Weights of a small audio frame classifier.
Training: muon at rate 0.0032, 13400 steps, held-out accuracy 100%.
Data: trained on synthesized solo parts of chorales (CocoChorales), 39062 training examples, 43.9 epochs.
Rows from block 3 of a small audio frame classifier, named by matrix and row number. Rows with one number within an expert belong to one neuron, the router's apart. Each number is 128 + 32 x the weight over its row's rms, rounded and kept within 0 to 255. All counts start at 0. Numbers have three digits each.
After each expert's rows are labels from the 100 clips, of 14976, where the router gives the expert most weight on average: "strongest on" is what is common among them. Only what is clearly more common there than usual is listed. The data: synthesized solo parts of chorales (CocoChorales). In brackets: how many of the 100, against the usual share in percent.
# router: router (model.blocks.3.mlp.router.weight, 8x160, trained with AdamW), inputs 80-159
# up: expert up (model.blocks.3.mlp.up, 8x32x160), inputs 80-159
# down: expert down (model.blocks.3.mlp.down, 8x160x32, transposed), outputs 80-159

# expert 0
router.0:161164089123174096068130100122072134101071116117149107104166094170184154162094181169142128161072129118137165159127125136120102151106069128110123186170089161097124166152125185162129140125134085159184143137137144137131131138095111131059173093
up.9:131170191189126113080140138104083120059166161102169126035092113111120103148100104112093130141150171189144172100143158116118121198149152149152117087086100126133116134135149104143150103145134144103153094116140096115113098134086113128157176112
down.9:113085091117098181126166142136158091115137159121151140106087088128133136110197162182092137085114119119115144161186062146131187082102089106058143152095104094086123112131129112116172119115120124231153128107142074157114135124130146155091094105
up.10:084206168149153156101117126138171146108174113074154104090088091062197162089114133086096141085161146162142092154092121122167077124150099138164141158116126134154152127153138171163154146133127179109108137154128143114101104152109138165161124138
down.10:072162136130145119127110085114149126199167116137150155118069152201119146104094092073090128132107131118129097104117076178123169133187144127109135140135117158118127081097136133087110112130158113191068135127125068112116141091125158115161056143
up.11:109106154141140141116113110121106031097162206163157125117107142087074151123135084104102169156163158204167166128144136149189093131100126097119096103079075148109104130113125143105148136119161073143145138080107105082130142138141156180121103121
down.11:134096101143081121130110159153094100085165120158171180054147148098100150125151132135103172166111142099139144097136085147079075100124088174143171102096161095108152153114142117046128083122107141227108071133135066118207124135127141134089067088
up.12:150078103104091172089080130093128095140082074117211103095108066151158134111168070135080103102110155132133099124111169155120142124122172094114176100135140135179153130185104095184104151148116172092120124067122146114129148123084129110160184107
down.12:144172187124111153126150156167139148130105165134132091162150190116088145107090118134115116115123113126132134135171122076107166144115137136108147097146087119201187147183157113150137091142131146103123124143167112157087172101177096165217134111
up.13:096115142136108177184087132106169095108087162085135127132088074122120134149122066111095118178145150166133141142108166136160096154168132121166133080119095188149150118151106148133165137154156203105138143080085174163096109119119108174150119192
down.13:169148144133170150137189124119121065120137119116124134111065144158157128112092103112143177143174112093135127178054157106083146099125134087153197145105093093160126150205136075185074094090119130149087119145146113179145135114195083100116198098
up.14:137145168106123158107070101117048112127029153062148148099047105100156095121044115132139066123141173087144101126121136160090146101147196123110144093158110128133148125153128123180102189119065151140114107138101152101147170136131147132159133172
down.14:139097098116126102133192140116136191142104102153104116168090127146166095125115166127115076092160115099147161126153138060165105170178193089110107129133114179121143089141133139197129149109096127035135135155115195185121135124124083101117101085
up.15:085158165117167112108100115115110101166176132085197108068071095117157121127118090140083176098165166168165139129197143152117081098144153101122104120061120104179105175141132119186131099141153172102107091139112132085117142113115166124116149194
down.15:070127116107144169171092120113150149094160158171145155078096094123143125165138138108102134095149126133091080137120094201154096103119119182138188102154140149098071130130172168186132128128138160177141140137155148150137113134105108135123064143
up.16:153127190194105108080185124112144105093150138096156103093119075154070142162164072124081149172173191113125165094130149128132090116128134137143119098114159148127166168197103123128188088150162189114168099112093164107118123156078132185112192175
down.16:100079160184103126148113139045159123126132145119175058123087181111144109083065087141108214166176141121105149158139138152101119143103108142126119138122088107152088170147208130105109128101200076102085099144085065162203107123134136095099137069
up.17:134145177166131125064131050165079052105174145130140128073114101138118200093115080085102134134064173128100192131140086154126066095159120104135135113140125155143163186133135139099094143205122135091215152094130139112122116163130177120115159147
down.17:152126163070188120144149101145146172189124093132072189161207149144124185131115146124100162107144124155116070113088099113186114110105099140086144187134120125190180082125130092095148119116165106112125154109115183118146132166172064062184134127
strongest on: note A4 (100 vs 8.8); violin (44 vs 14); oboe (25 vs 7.3)

# expert 2
router.2:098149088152130148186149159054073169153121158132120172130112118168152122134182173153072168127126127149136173129140135167083162124144144139144151091142116173158119145153164081103155119165156087095127119146064158151101118110139103076162146138
up.9:120126196134157129096119138072151134131113163107059136094062109121138129195110146131138168172157141170140193147162110128161112169105057181131121127123166060120089143084147112146133097174154151165137205105111116112118107091112117146145129158
down.9:159131104143125124186115122156137172124122140077140148106132116120144124113147090142075136149129070094145143107122094155155145071189100107113113130054135050129116166203103169112145105154125106132052128127072106225190148123096139132140150172
up.10:069145081120146126130115104109108082054154113110158144126097131137144136113151119093136139178077149129095155116074154181085108111147113171120121146137137208215116146128119141112106145189107147132135117061132114088118183092095155171131153153
down.10:112103085160112139121121127049165123110144161106191145123083153101118157083104159089038121157133098192118128073149156160202160137142114127159132143132116097149088069145161109113074092090112111144157176157137073104119172072122139150108132136
up.11:089142066134096130140084102158138089072117136074144106094152144091080159107104093128143112120106107097119178149107136122115097124148077162113116130177153092149096141147132146150096165196110128185155166138129150178158154097097136189170156162
down.11:169103095146089161140128127097148170149161137204154097158127040140140125148144156141075065110125135141141110154119143160180158111116124077221149144070142136108144139076114154129106139089115131137117125130135154166040115178114089075142152108
up.12:122177131112109089092093170175121117110123143131154174092109091117186030169099134058142110122128121126104155161114168137111117102141174101090115133133142140147107162106148102136110128132085147205114136136100131066167186092066139199139144104
down.12:172097086100144058138111191143133155156086111144118088106124097176145157127147218147131097139128159117121097075150118086084144097130157109098179125148193124102100094086127081169092192110103120128149094112114137153143114108092116111125181127
up.13:129124194169102159172138136098140055103136126167149097066099081108138133125130157104099092131152155153116144133134153143137110066123133091094167115134110159115105158143170186112169104106115109169129123081096158114101150122080180191040177147
down.13:130065107106142170126150145078143161061118190137159104135123107175099109145131162141120170145153156183141073119129140119162144127099093154110113118126151184100170126150141121133160107100116115121164069179089070190110124070158167156119042107
up.14:086152144105094125127081172151112109108113212120144124071159079092147149097121139088186105133077145088139130164040147092163075119124145096081142141187177140143099191124163207156102083175160113132160135078134211114124131122107157111145116142
down.14:123113097126055144151069127169143105083109141117152199115155044082094202145145162114157146128066141124133122139074135167133095164098159134119083110123115091151144110118094193051106158142136135102164084040134188174125185180183119130144089125
up.15:096136128107060153169114140085116105155174092191109129070100137111153117147170134130158147185101117095087104137053171094146162130131065134059128158159109136126080138110118145087163134151141167156187159157109149139057119116103150169102191136
down.15:181076172158124164122128092123212057163153144105141128155137148201096110136172125169142117096122124168145101144120113071121161136143145156088126135124099143119082087143134102114101165090102110119094104089089113162143151129132153195120089131
up.16:086118132138093123135067062153154096124146151109132118116181104085125090142134136083192106128135162163133117098104153138093161068152152170112126119136136125082112162146132145087100192141113120204193117096120162146161160103118178154108138123
down.16:186114119122125104098118060131147095201134127098118118139105152143114146180192108134124164083131102110141155130177088138140101166096137118149167086109206112159125108083122183136166094134096085115088148091150151102150109094075111154149107133
up.17:099145101077151098144142130098103105105143104120150151133124138122179161108093065108085102153133194118119168115094147140135107143146160126162121146164138080182080170132119132154150119116150118119126146097096140076071190087098100120156161105
down.17:081175124122185130143084148080123088097106101154124107182146179106163160101085105123181152205156153125102142131109103097160135174141106081112168127114105104163131111127155175145096167123143122130116138138124128105121075090114099139120126144
strongest on: note B3 (88 vs 9.5); note C4 (45 vs 11.1); tuba (38 vs 8.9)

# expert 4
router.4:125144138075181167164099085146145161169116147151090090136076159158111169129154119148204075157144100089184125170158089099120203099146080112124088130087129104125135150162151148153122114076169109097095131178127131082131108159186096121115105100
up.9:099152156099079119174117169125069058081137145136152102096172084099140152144112092108084128102119207150098206128120185081098101074144125096168093118148162158134098190129132180133129134170116160146187099102080127139129139170123188153108124134
down.9:127135148093113091076169049095086123109147148165137120143194116158122117103173082174137101115141186144158178172123103223127142097131161081116148123116124154055108101185155115139141098131145147121155110115140111107082143142125109159117098102
up.10:138101120133063090111135124148108088103154165119112156111079063082145171109167083093089169066126127176122210123140197117111070133117089125145080141105159124136085122134170147143198094167133111131144149064132124127142120167155158098126151155
down.10:157105066168155095105147100081179078147090179128198143129146164134097171137185115090095126178133146128156083110143144161157085139067142132073146072068094127058147151167102125139120158097113109072119081102125103114117132131091143163141152157
up.11:142152155149092097149100153137145052108127098132189164065099086100098149098164114119085115152174107125124161140139191204102100096104152139059090073102094133199122130120145087128167145162100153111135127098126125107136159120096130150172156128
down.11:163132110139107143152156119172093206139178140116186172114110045090073129130093158150116113124153129154156168126138185104098124120082116169167078135080097098137114124095116105148160102222126154070120118027130051134189116122160135120162179099
up.12:170115107155142160108162167131152054130090130149218117075059147112170110106173099061079167069171150111113159129131156144101065078111112162110107135142098147172106113151135129135151120194108058109140155117134093116131108142093100129105126157
down.12:108148097146097164117082122107146180110187140171131097138163067141123124137214133120093149121158108162133083085124124133161096128120184088182128064114131162123141045101145100145167106136079135140134132095161091105167106127079106144142118041
up.13:101109111140150138132104127136138041113133096090172111081114090094100103144145110091112125110134141100101125096078177144149106118145118145145155131138075164152145167139130152088221069198157112161142104114174099136160154098055124187109201144
down.13:117146147102103096102059140128056191141184194118169117150090154097112114139178135180168153073138084155080121119129108123096114137150123136107149119174092117089157085145129122106152127136121164113083111085139115132206135213081103135130128140
up.14:129136128129098102089080172132159048095109135134132131127088075107158160140156155085083085088111157160146118140082179123079050116155153064111129145139109147140088139139165157163149127188147162124137152099123116138121115165096146172121182137
down.14:063135143075079223134128154129091196143105122099080113112144102126145093091184115155129095111191146137131146087156133170136156124092121157108103124117140178197092133085152147150184129131130147066122138099138116133082185154094126167189126073
up.15:148140141154109113125136094139125096085162126170181164055128112093103176143159105043133147110145158131094148092112143171133050130094126170166127093109137164130132187142171131123164150174123130112177136118109099109102141172089117151154109205
down.15:122147088095078181129118129102134139194121141112136136106111180129143164157087094132137090099122109136059051164105152074139168194141118135199092124132148150129135085116135206136139074075108175133083106122147073095122165158190118118104109161
up.16:108127126149097147127127188108123053073093125127119147120105008086170111135170137063095107125132178152116176105123184136128073108125146123121178127104141171127142169131156119109163125209135147153167119103096119091077148156112164167133204133
down.16:117075138119071135107113182111098122148101115190125110152159129150126135123061152114182145148096193111078136122175132172130079159083155112055108110155118099148177141151058088131173149172092155131096120095160135099126103109110125188150129149
up.17:131110099113089146122104159143115079094088099124157128096123107169103167111128067078104091096132147108122121160108167142085058121109131183093111104140179174165091113151123159112140142165129144125178142123104175121147169128097112193186180138
down.17:113193156118159117132105126154108153127159123111116158156122067102112136084074130150171036067171164118102177161111124165195081120144132140145097075129098176118122193143097137201108125118096150163122088111076144113104137105125132138182152125
strongest on: note A#4 (86 vs 10.5); oboe (33 vs 7.3)

# expert 5
router.5:174127136123076084125178116112112130160122069132113086164092137093083141136142154131086164138148115105068056132143169133152138168141125104098110170169128175141185100101180109116162141088099144141161114119193086082106143144091112157141132146
up.3:108131136130081124153125127106103128042101120112141078122119138081125100124183148139087155178151171144116148107105108099128120089163134060122076114127064152075164142103162127130133129195103163125181130148150181093089115161123144172127193164
down.3:125110075128119121086150177127119136046099179166168150145088100129125129161141152036076107120117106151118141057132144153161152104080099168188132128128110154156125163159117035154167145105152169106127141135091104145103117126132062173123137145
up.4:160146171138049135134150187126104118118160149155138127121106076105136084173108085067133127151177104177097093128059168132143115059113082153194195165145172204109158141089125124137116095150153173119141169131144113143071119117098148159137165147
down.4:123166114079116081143152140130122070132046093136169135126122133074169110116106182113135083088096084195173142100111168140135107127143178067116093098141150125134086124195130118210129154131149136135147086151116143129112181097154079125142144060
up.5:149174137110092156081171169137147081122089161082132172094108123122122129114114069045070111133151180140135124092083133043129077109131125103103190109143106149136149134208093146140080115171098187110146118130091124151121170170109150166124171168
down.5:095137206069138151140144084142153122119132081088140130161165077141138080127139116142115084153141121095115169138090146109199126110161132163176155083134149124108126164130083135123116146126107130127110170183118106147096111122177104136159068125
up.6:160151112166144121061141131114159129181137150194166117064077145151131059095117156105084079152069130096128151095113119114132106128115093164178121108144116143104125129127139170148103138178107119080144151098133113090109124134110173150104183174
down.6:154115140107146151122105065140106085137098052159088179151097141090142108110117089093135112134083145070159106118156138103079060137071098113141145146135134165151144115086154112176157172112070158138177166145162157168152099167108132157129135144
up.7:085122142148141136102135143100118127097162082153132166134138146115159092102106123083050096128119134107152137197118106104138073092103132133108125193117108143151091128090131080103157184124075103063142171162138130103140094148147153128143146141
down.7:059073157149157151126148099101186125096159125116120186146095101153082151125162093065102146159110142137113128121147148135134108167108126166154096121139098069139085106149139110105154123166120095153160184138100119097110112111155162129154144148
up.8:117134164117158102125078141118074066151190166124129131089107091077123183137078104106148146119169132112155142149074117073126054117148083132169147128133139163100124182138154132124073177077134101128186137107126169123078103081110204125136171113
down.8:146099155146086145127123098167143136159113155105195054184119137125127153125193137131145115114105097160105134130102150180154081069071129127111131143138096101170089112104130102158134129160137116170087147160122122157157154155152095143164080127
up.9:058128169130121126126116133110149128127146204109120145140125037172125125104122111093069108094152123143111116103139100168145129144196126140125063165075122149087119149145123108117145113151101188090179174109075111148138086122110164104137104151
down.9:139129129160143162142141164106156118068132160088147107093135106145126160162094091129157175146101149111128109161106126160087079178156155132152125117141115148124104145128111112179124103133146121117106079090093107061197118124059111127084146191
up.10:122094182139169100083154075157167099191168119116158118162099057159130121139148105104135180121088098114090176083156139191131085076115150141116119160103083118068123134129125141132094167166065148137161159112120199156127126140114120142143094157
down.10:119132189175123149121061122106139132137185114126126167134128116123112155099158114102158133093147119152113097121112119133141103120113157147184139118115118126145152140087120153088152149178119053147116110088139144202122037102091131106134151141
up.11:148145087125116122053132132128140069149107085151161181125088130099064113118128116088115082128122116070111073148121150119120114155099132170077083171191088212116144091152150116088139162125123123144204168182183162128097187137161162140154183104
down.11:145143129110137127126120139114143143107176046149171163092113080148131147087151146104064166129089135057115058116101155127087154087115124079096112130155083123170115083093163107133143115092107107107093106152154156126101130132139132090118138144
strongest on: note G#4 (44 vs 9.5); note D#5 (32 vs 8.4)

# expert 3
router.3:141171105079156155102115146151112135129158111157128134131134159199125150118168161176147103076113083177180147117171112146132179134134133114154116143148090128131175090066112078146096110129115164171099090118187129126106136121184120122137076071
up.3:107130124077152121110085158099091073122127203112145128119108124062164164100127108097134137097136115164127075132070181127168078124130139111098173147146123200084118197136173121140178124145114150112150122099105127171119155109067152140117176130
down.3:140113204127077084126101109178141133104170088157149118195126154141054098165163116104162117119178124154139073181118179127167163102092102179151110118139123150130127086121181157149156126137119132119116115159157052096113144093166130119111118109
up.4:139152179141128121145111128121112087108141165131125149092074033099198119121115110043068160158141187103130148134112120164100117112101137106108103125111134113135092109183118142096152172154140137087146148094085174101127092141091187181076209186
down.4:154094115128063157150109147112127212112119123103101128087177131122145096131128100142131158147157142170104177114134183130076176141134089163133111137095165099163120163124155167156162084167114158107140121077081133179123124088171174168126128083
up.5:070096122137147076165120136136140119119119152117117132094107034126139172173152085078142108151136180143165112102080099128084049160142118153125165166072131193106125147146117160107131150164124135116075131126136156147121139164075160160081211181
down.5:183090130069063125113148134123120112169101141141089150135157085076106141136143135098172159134177110141102171143111100135110142089166140140145103075115174053124088155144098141119110210103068130118189150132130145081137068095139114129158053150
up.6:125156193125122103140094123080112098108175189096132085148114086115119126107113069075104181159190173106095160133155143164133120068166135184094138111163108080181028109155100132099165162153103164095134125103094119144125139115071153149164181163
down.6:114064105124208166116101116102187138142104154164120137173145172123151141140138110086093094074107138099166121080160128151093060080087121189127155171104114073111102140123134119088136118105089082173098137123129080160153108115130148142128102147
up.7:068115144115174128162189131150107064084168115117056139142200099153153141065159078102157160085116178130120183155101150136103048124161143147152127132094099114139137171162159119155159158135137100097145114125104103098100139137119125124147151135
down.7:170174074160163147113127086087167104161103137109197176140188135136133122138099119144120113079070120096138057163143146066153111163082158146196144157151154134117143140188142132155091144085153126104153124046144185156147097072113092126108131102
up.8:113114142179161098119137129164136059116138124024133145055092125088094132135137055111089149121093210094042152101102133091077114108145119151136154135092128146102143234162137182137170139143159145126195146148107148098112119147091158131106139180
down.8:145115142184124147133117173119156166177076099140142161146106110122191124143061125123122166127129107089092145130105194150143111153118194114131139079117140094123111132155084143158057120101115076091157111089141156090139152105138095092098145071
up.9:113118137094170102166062126100142063131166107095144126111150115117147118137172132066140113087120172137085091149077185146164095079133129154128141102159095120143121173069106173133182131216071094158141115098098093115141158104064162111140138156
down.9:155126124165174163153149101133174074147146145140089153167112163133126130109140094150093091165145096125135121192129180087085144131109141165098130137142092126121069089140197130122127130065133102142119215153134139126120139093104128125178125108
up.10:101162127137147051126139155141100124128136157115149098142098046074141119169117096119085151141146182139116191133107168194129039097104182143138135119124127133149083151172110158178164152166073181120133126122079126109157104095065141171152154133
down.10:173091108140184116110181086131120118115205116113080063149150137152144107121181139140096135109051165107109109151144104055112138090088120083174137107095145131115128163157110127099135097104149115121123091145118159112109133153143139165125130085
up.11:131164195145144135140089195112127135122165121105159161133076064125188127112066113105073090127208155146134156110146155190173094112106111114146120124096152084144114178133130153133181110171108123068122110083087105112122145122075156139152130148
down.11:095062028122119134168135102131145139130114107109133173193058177177105125150120135132112132168108142126170094127095132106102109105116115112093160139155194125130087106170197089107068177096046055135120177193084179175180119136129121169105102116
strongest on: note A#4 (56 vs 10.5)

# expert 1
router.1:128171151192147126130121088130148059146100173066155085086111160136155165094095083116128107145141104147173174178115148093152063140074169190113198149150116147148133143138153123180096149182151137114106124090147159120123152119111161170155159181
up.9:122148167152097171089141106105120110099164143114142168017084098143103114096134093135099142177130217123142174074155187174115089167131149119155088124114083152140160129160146151160106104156140138109139147097112118118058155130109153155098183110
down.9:082065121121126099126126169122147148096180097149097112103156181195132077131090078123067096184091164128118119125149105065100146142115094144109188131085162081107084148101129117129153101130119100171160113143145181164150092058102135115129098105
up.10:122147090080099167164139126095120060105078136176169140068058079143105162053129126130141141083135176122088139130074129187125113141112098191082169133118027174113164156098103185105170141142106102092149125094095197085108142127130202208129113133
down.10:084145171138112160117121129150112103079126124105184211066089145178135154103145172125131143140089176152131123114126162209086143113128171125096086110172108107125120131106137134144133137183156146085130134117173062073164151139101115128106142105
up.11:157134177120116097107157125126112097111076098206166077137157119099143051135157106090110159115102162095115164172094142125116109122126126161193172111107096215132144101129098182142076173140116160123162057110087206113076106148150158140135113138
down.11:165122132100141116133160161202154086137122088190143111110125118167112116107126080150118191091158076109087154136142125084123119091186147115141179107182139150077157178139156149141093092085116120113182111130155179150157078137135053062099140097
up.12:101118156130151107116095128134091116098146149055105148114149104075157176162130075135125144122096208104116150150099141172085128142105124120094089142160146060154074187072142170095166096111185085141136122095097107107149169093146153146132161098
down.12:118104123125155127165104142092086154155240130125172122156177166119058126145150142136162165121082122114125104124127132132111088109125079181143100128085154073077185135157107188069159095133132091114128122122096036139184141070155109177109077146
up.13:121194149136107147137119136123107158064103186117187118094111058095131144112086140135089090115094158129089176140109197111122056172136112196110107108096089158167140176148118158160120134152097160119180135119083174100140183153072117150158151183
down.13:145096075089117145143183102109090195139064076159108183147188069205125176043133151156089156099128140123150103147153144143161073132158186133123084142130134098153114075126118131181107102169149146067131124146119165116108154095126149139139121121
up.14:098157165156146088128123120169113124109140157117142119097165054141083161126100092139159166141079111108081133140142170155123135135096124186108095175145094143082133173122152154054149142133153199111168098092071180120129148127159139152099105129
down.14:126119183135121104197087176143120134154168158067114133136168149124114164125131116193162155127171128134148096171098131092102114115102061194100128167138093099122119148127128108077088128067117090129098118116101109208153138109127086036142110153
up.15:144113147120114104123129136084093086097126183134160144084132107106087163149090090109134139158133204107182164131088157150104090108107147167112121133145141158167064151141092102093162158139112136129151137064094126134091201080092166137143188154
down.15:143123104085142192116139124092088104066142102114087127148192099142105177149095077095171145180081201074174098132087124128164058238142160107118119153108143115118113105130101134110102148094133128085154145092114171115071169138104172166138109175
up.16:149160170133125162094106124108118103094060145098145156077084138104127128154118071131112173135101147154132156143121107130100085193200107102132088082140125132110104125167209090150112126142117133126196166099137108060133133116091187185122120159
down.16:160146108196137145132187126134149134135139116107063073111126168228121142140124106126056165107086112133149176128135124138127155104130120129145106109126125150136094196110177102141122075055132080141169116088105072163162119157174114106153064069
up.17:098092140138152118144163120129153096129173168134130137102120083098132151119136107087083136101168160155117206125108096124125105144191120055181116094068073147115113162146084166079139141154165114117126088046122142112116181122128176139093126146
down.17:118156116086108166154193176157074125140108122145117109141152172102118091182105132059154110078128110122110109098111149179106114103117090152122142173147200159105134111136167148149194105132114121166159175126112158104104123119179095067192113116
strongest on: note C#4 (96 vs 12.1)

# expert 7
router.7:100152163139120110105161144112159073064065134156140072109051060123114094093096087108093121082172146078123126112139111082146106118118106150139116112117060085121130146173127153114075065100147164101125109096127109085047114198116119132144164124
up.9:133133062081178110118105173077166077134107160147187162106124078127136204168165073139090089118128158090164117185158103095159095110159153161099194087108218148122091175110102122095103153129134118190110136075136130107103109143099166106197170164
down.9:080113098128119106180169142154146132110137102119126121114153176110141135095087171128090125164101121105121097112111131142120115152199100169130129174143111123199122103115182176145161123122127125071146168160171139139136128044091118119147129116
up.10:116088143124133129144101127168156106076177197101070212087160054144100181145152114150153180106156164157115165096138129155122126176150146114110141122074121061095121148128137144120095114109183077157109145095151090180135180086094177151131151060
down.10:099090076119169144167190153073139168093116181127107117098099149155108196151089121085096185150137149117127078138151141158180094123131091130135106117160160051166158109141171100087133140088103131145123125159162100106195106093188085134111080127
up.11:169159138137187107088123113116121146119143185091168076141102069148095185117149097211078119158104149153124121184113133194149138156149111154125144118105116102122120125160069132156128131095112167099096119057152101094134127120059141223087069181
down.11:133129091158108119136142115137134189102185166110087127108098161171096131097146144186089078166076117061164119190135105130142165131130120142083071195161054182174156166102223113129110083122115140121130046138130073110108137117141164183086128136
up.12:088120132118096152114099079164129087132115140070096116170145081089173174114201118098143133154121098169106100090106155235152095138136132160117147081138079088130190159101179169105145117144081152122202114109155131118148138149124055121172107154
down.12:083155143139202119140117208162125142162161102093102143157139178133129163138110095121109126073144065126128132142168101079126103115149084197152042127156147140157070120129150149103162128088097096144126125110109087134173161108168143074166095139
up.13:133149152140185127163104122128118147181170162105169130110098141154122119147138091117136133160146124071117119043150147172115109098128174117122098112094075154086159105153137172152148119143071190155123107061142087120187153041109119114128086067
down.13:159116082118170123110126130161119114176213130130147148104156127149061121133182089154156123081089108104122152126155093167058079074094136170106123096106134127114144153144069078157203124148113115147160146091142116152106118102100057129140127149
up.14:085091137134163151104132103131130118109152202076092166089112029118130118178118058133111139082071158094112132099098136132159123154099154123127090139111145119137133165118117197139147106127115096129161105090118193115099181146159183175068119160
down.14:139136079123129120148104167124140131116132121157160117120167161150082182100138108065153157140111108091127131193159157191120131069175117181164121114152144126094124141063159123117140118150132142104110107063072065117164112107133144079104133164
up.15:109112116102124111124158128102082090081138159083136145127130064088156142187080100154100144105114210113115155149157156079163116165143106130087114084058123137101118191162093218096185082106163116087121124092091159134080152152122166142054154190
down.15:142075103109160133110104182102079192076099115102126090161103147075165100145125118139115145121140092121180106097119131145170126104146133112132132116108161080115137132106122160170209114133048152108057098138135152123167104130143145145158167122
up.16:080077065155106131136126172154100137052173163146125115076129134123044128137140118148112139155168182139104208097175155140128144165151170162170123072120153067129113165121143107128105114095129073163112115121070119102067128118131142179105153099
down.16:088105084129173133114162159107213122175158114090141129156126163145137066097135130109101129147103130159152061155138113180131161109054109144102209113150188134127099120096182173145142134115166134083097177092145102124114144110148118144139067086
up.17:133144167123124149124163160136123098092132146073085140139181034061141149155143151133140103148038114147123188191056167131085076154114142112158135130154144165124128132103166172132109082102135134124184146040101178141132144120142159158108096155
down.17:167123121127170122119141169118134171109214138085094148142123142125189164154135170109083119089101093128116118131124170167119111173110103116131134074154059123143214104146160128145120127098076134063092100111147104154150168120139096093091059144
strongest on: note F#5 (80 vs 6.7); trumpet (25 vs 8.1)

# expert 6
router.6:114158116096109142128163074142132163164092095155101112159085191150132103160110148139124080125088105126185073171169098124133195149149123084133168146104146131094158122134099079141117129092154120131069097197175132181157102151156064120142071158
up.3:125149136126118074147084134099121066024154147089116133084164074105108167086121131136177119167100148119109182131119110146159096103137102158134098142116108098139117184159168163155156127159126149115168100077115126153142121114078130147091186132
down.3:140098144142160098073134110133050120079082125134098075149123068114166129106102122090208137201152170114067114158120088119115104091124171140080173181139103208098143129070130178138130167134094148171189145078113147118137129178091126102158106128
up.4:132113116136117091165163134099114065110134161136149118054126053114129167102126104122120095086126125128073163111121179126129087103100128116123131136122120111185124158122119165109185168167158157135165110073051134094087137107090179161163239193
down.4:158143129111159096108139172148208110122123104119139126095158130160102169067180125165067149128130146118126094122138087101089181176105086127148143068117119125156138204094151123128148135118168134063079108100156165162152162111183207108097093124
up.5:158116154114085126137073187103132074127162182100166143074138110108136142153134096050144118157153161156116168089112157150112116127071103150162093114111158137122108165101123178110148066163130121145146152089124133151107131157079158125138110169
down.5:173142159149170187093166104099082143164197104128080133208111147152124103130132152106122133158165151130119124128186173151100084156105158084096142158131159144150075079166101022164077174132094156085167203142158108131156098126073075183163139110
up.6:071159117102166096108105122204067100113145129071155087117151143101149162158159112140154120095155125140127128131138068135134093078103141170140084159143159141148128186096094145098176141128172114165116113171072097130163129162045128082150157110
down.6:116159146139117190203134146126182108140130136118129115127185158106137107145136140176116168100191063150155083145085179132183120122095147094083112132151094115180141099183098094074155144107090141052073163143119122150144169165125111119095074085
up.7:106179120149152086098089123195109116090142168065131147107170116085101164102123108108147098074111079153152120180127140186126149104086078141148168135128114079144135187091133173096210162172165157107134110111099133134131104203138202105180127165
down.7:129147095113110121143142112123119099126122165156165150136071151084080156147071136154104062139154138122132125181080188127119166133084135091160104138130115124168115118086177074127160124132189117125123124151191081076095204127152105171166200120
up.8:146118173179131087114096135139107086122160163122157132087119052102111174116110066081138167085142160135085145111119209130076087125105155159099162109189123109134130186177165154168117100162145132108149119079064140157115161135132132144140152140
down.8:147134111103168107084180154116126087141054117186143118137103145122143099126143105109097098111139160109153133143155118029095156100108058124122133173094113136152172105128169099118140139068107128160101091190176095089132135157164130119103173115
up.9:148093196111127128165097156146166088094158181102085118079134094129126163155070140111113127129136143136116165151123161170130089065113121127061130099126106123198128150122129139143161137115135186088186143122098144159117141152130151201133150134
down.9:115115108182135130116211055173156129163136106150150129129142102181132151063103088107154143064147081115117108133068151122163123101193121126165110131126134168110183155141170128167107129158161111135117107160097126119120148112155111090126115134
up.10:159079211162159146150120180118118071144143130067128093089109132110093120189108110101156170181173171151152140085154137121120089058074101146101145088108138120133084214144113160117145085097127120132120135127115137152112096114135112150166189148
down.10:101160155174119153149128127123098182146128124102172135165119111098143130062159140109203087084167071148120081086114190090165047122153159124167085111136135174144153117134148112218131118120122183141154126141125110196140126120153101101123151135
up.11:170125187149119108094134167172135071127149139104172138036057071120094126138158055102114126111111117087142098097109135105093092139126155140105180097132149124133128165104115140093118104140143134164141119151132149143087128108117176172134213127
down.11:082167130181229164141137108118080216153118118113075111140118147168149154128125152111109136077110136119146099119169116133162089149156157124200167140043127130100166115158140141136088133135129110118078144141128178109088088160131062084190138164
strongest on: note C#5 (59 vs 9.8); note G3 (33 vs 6.2); note B4 (32 vs 9.4)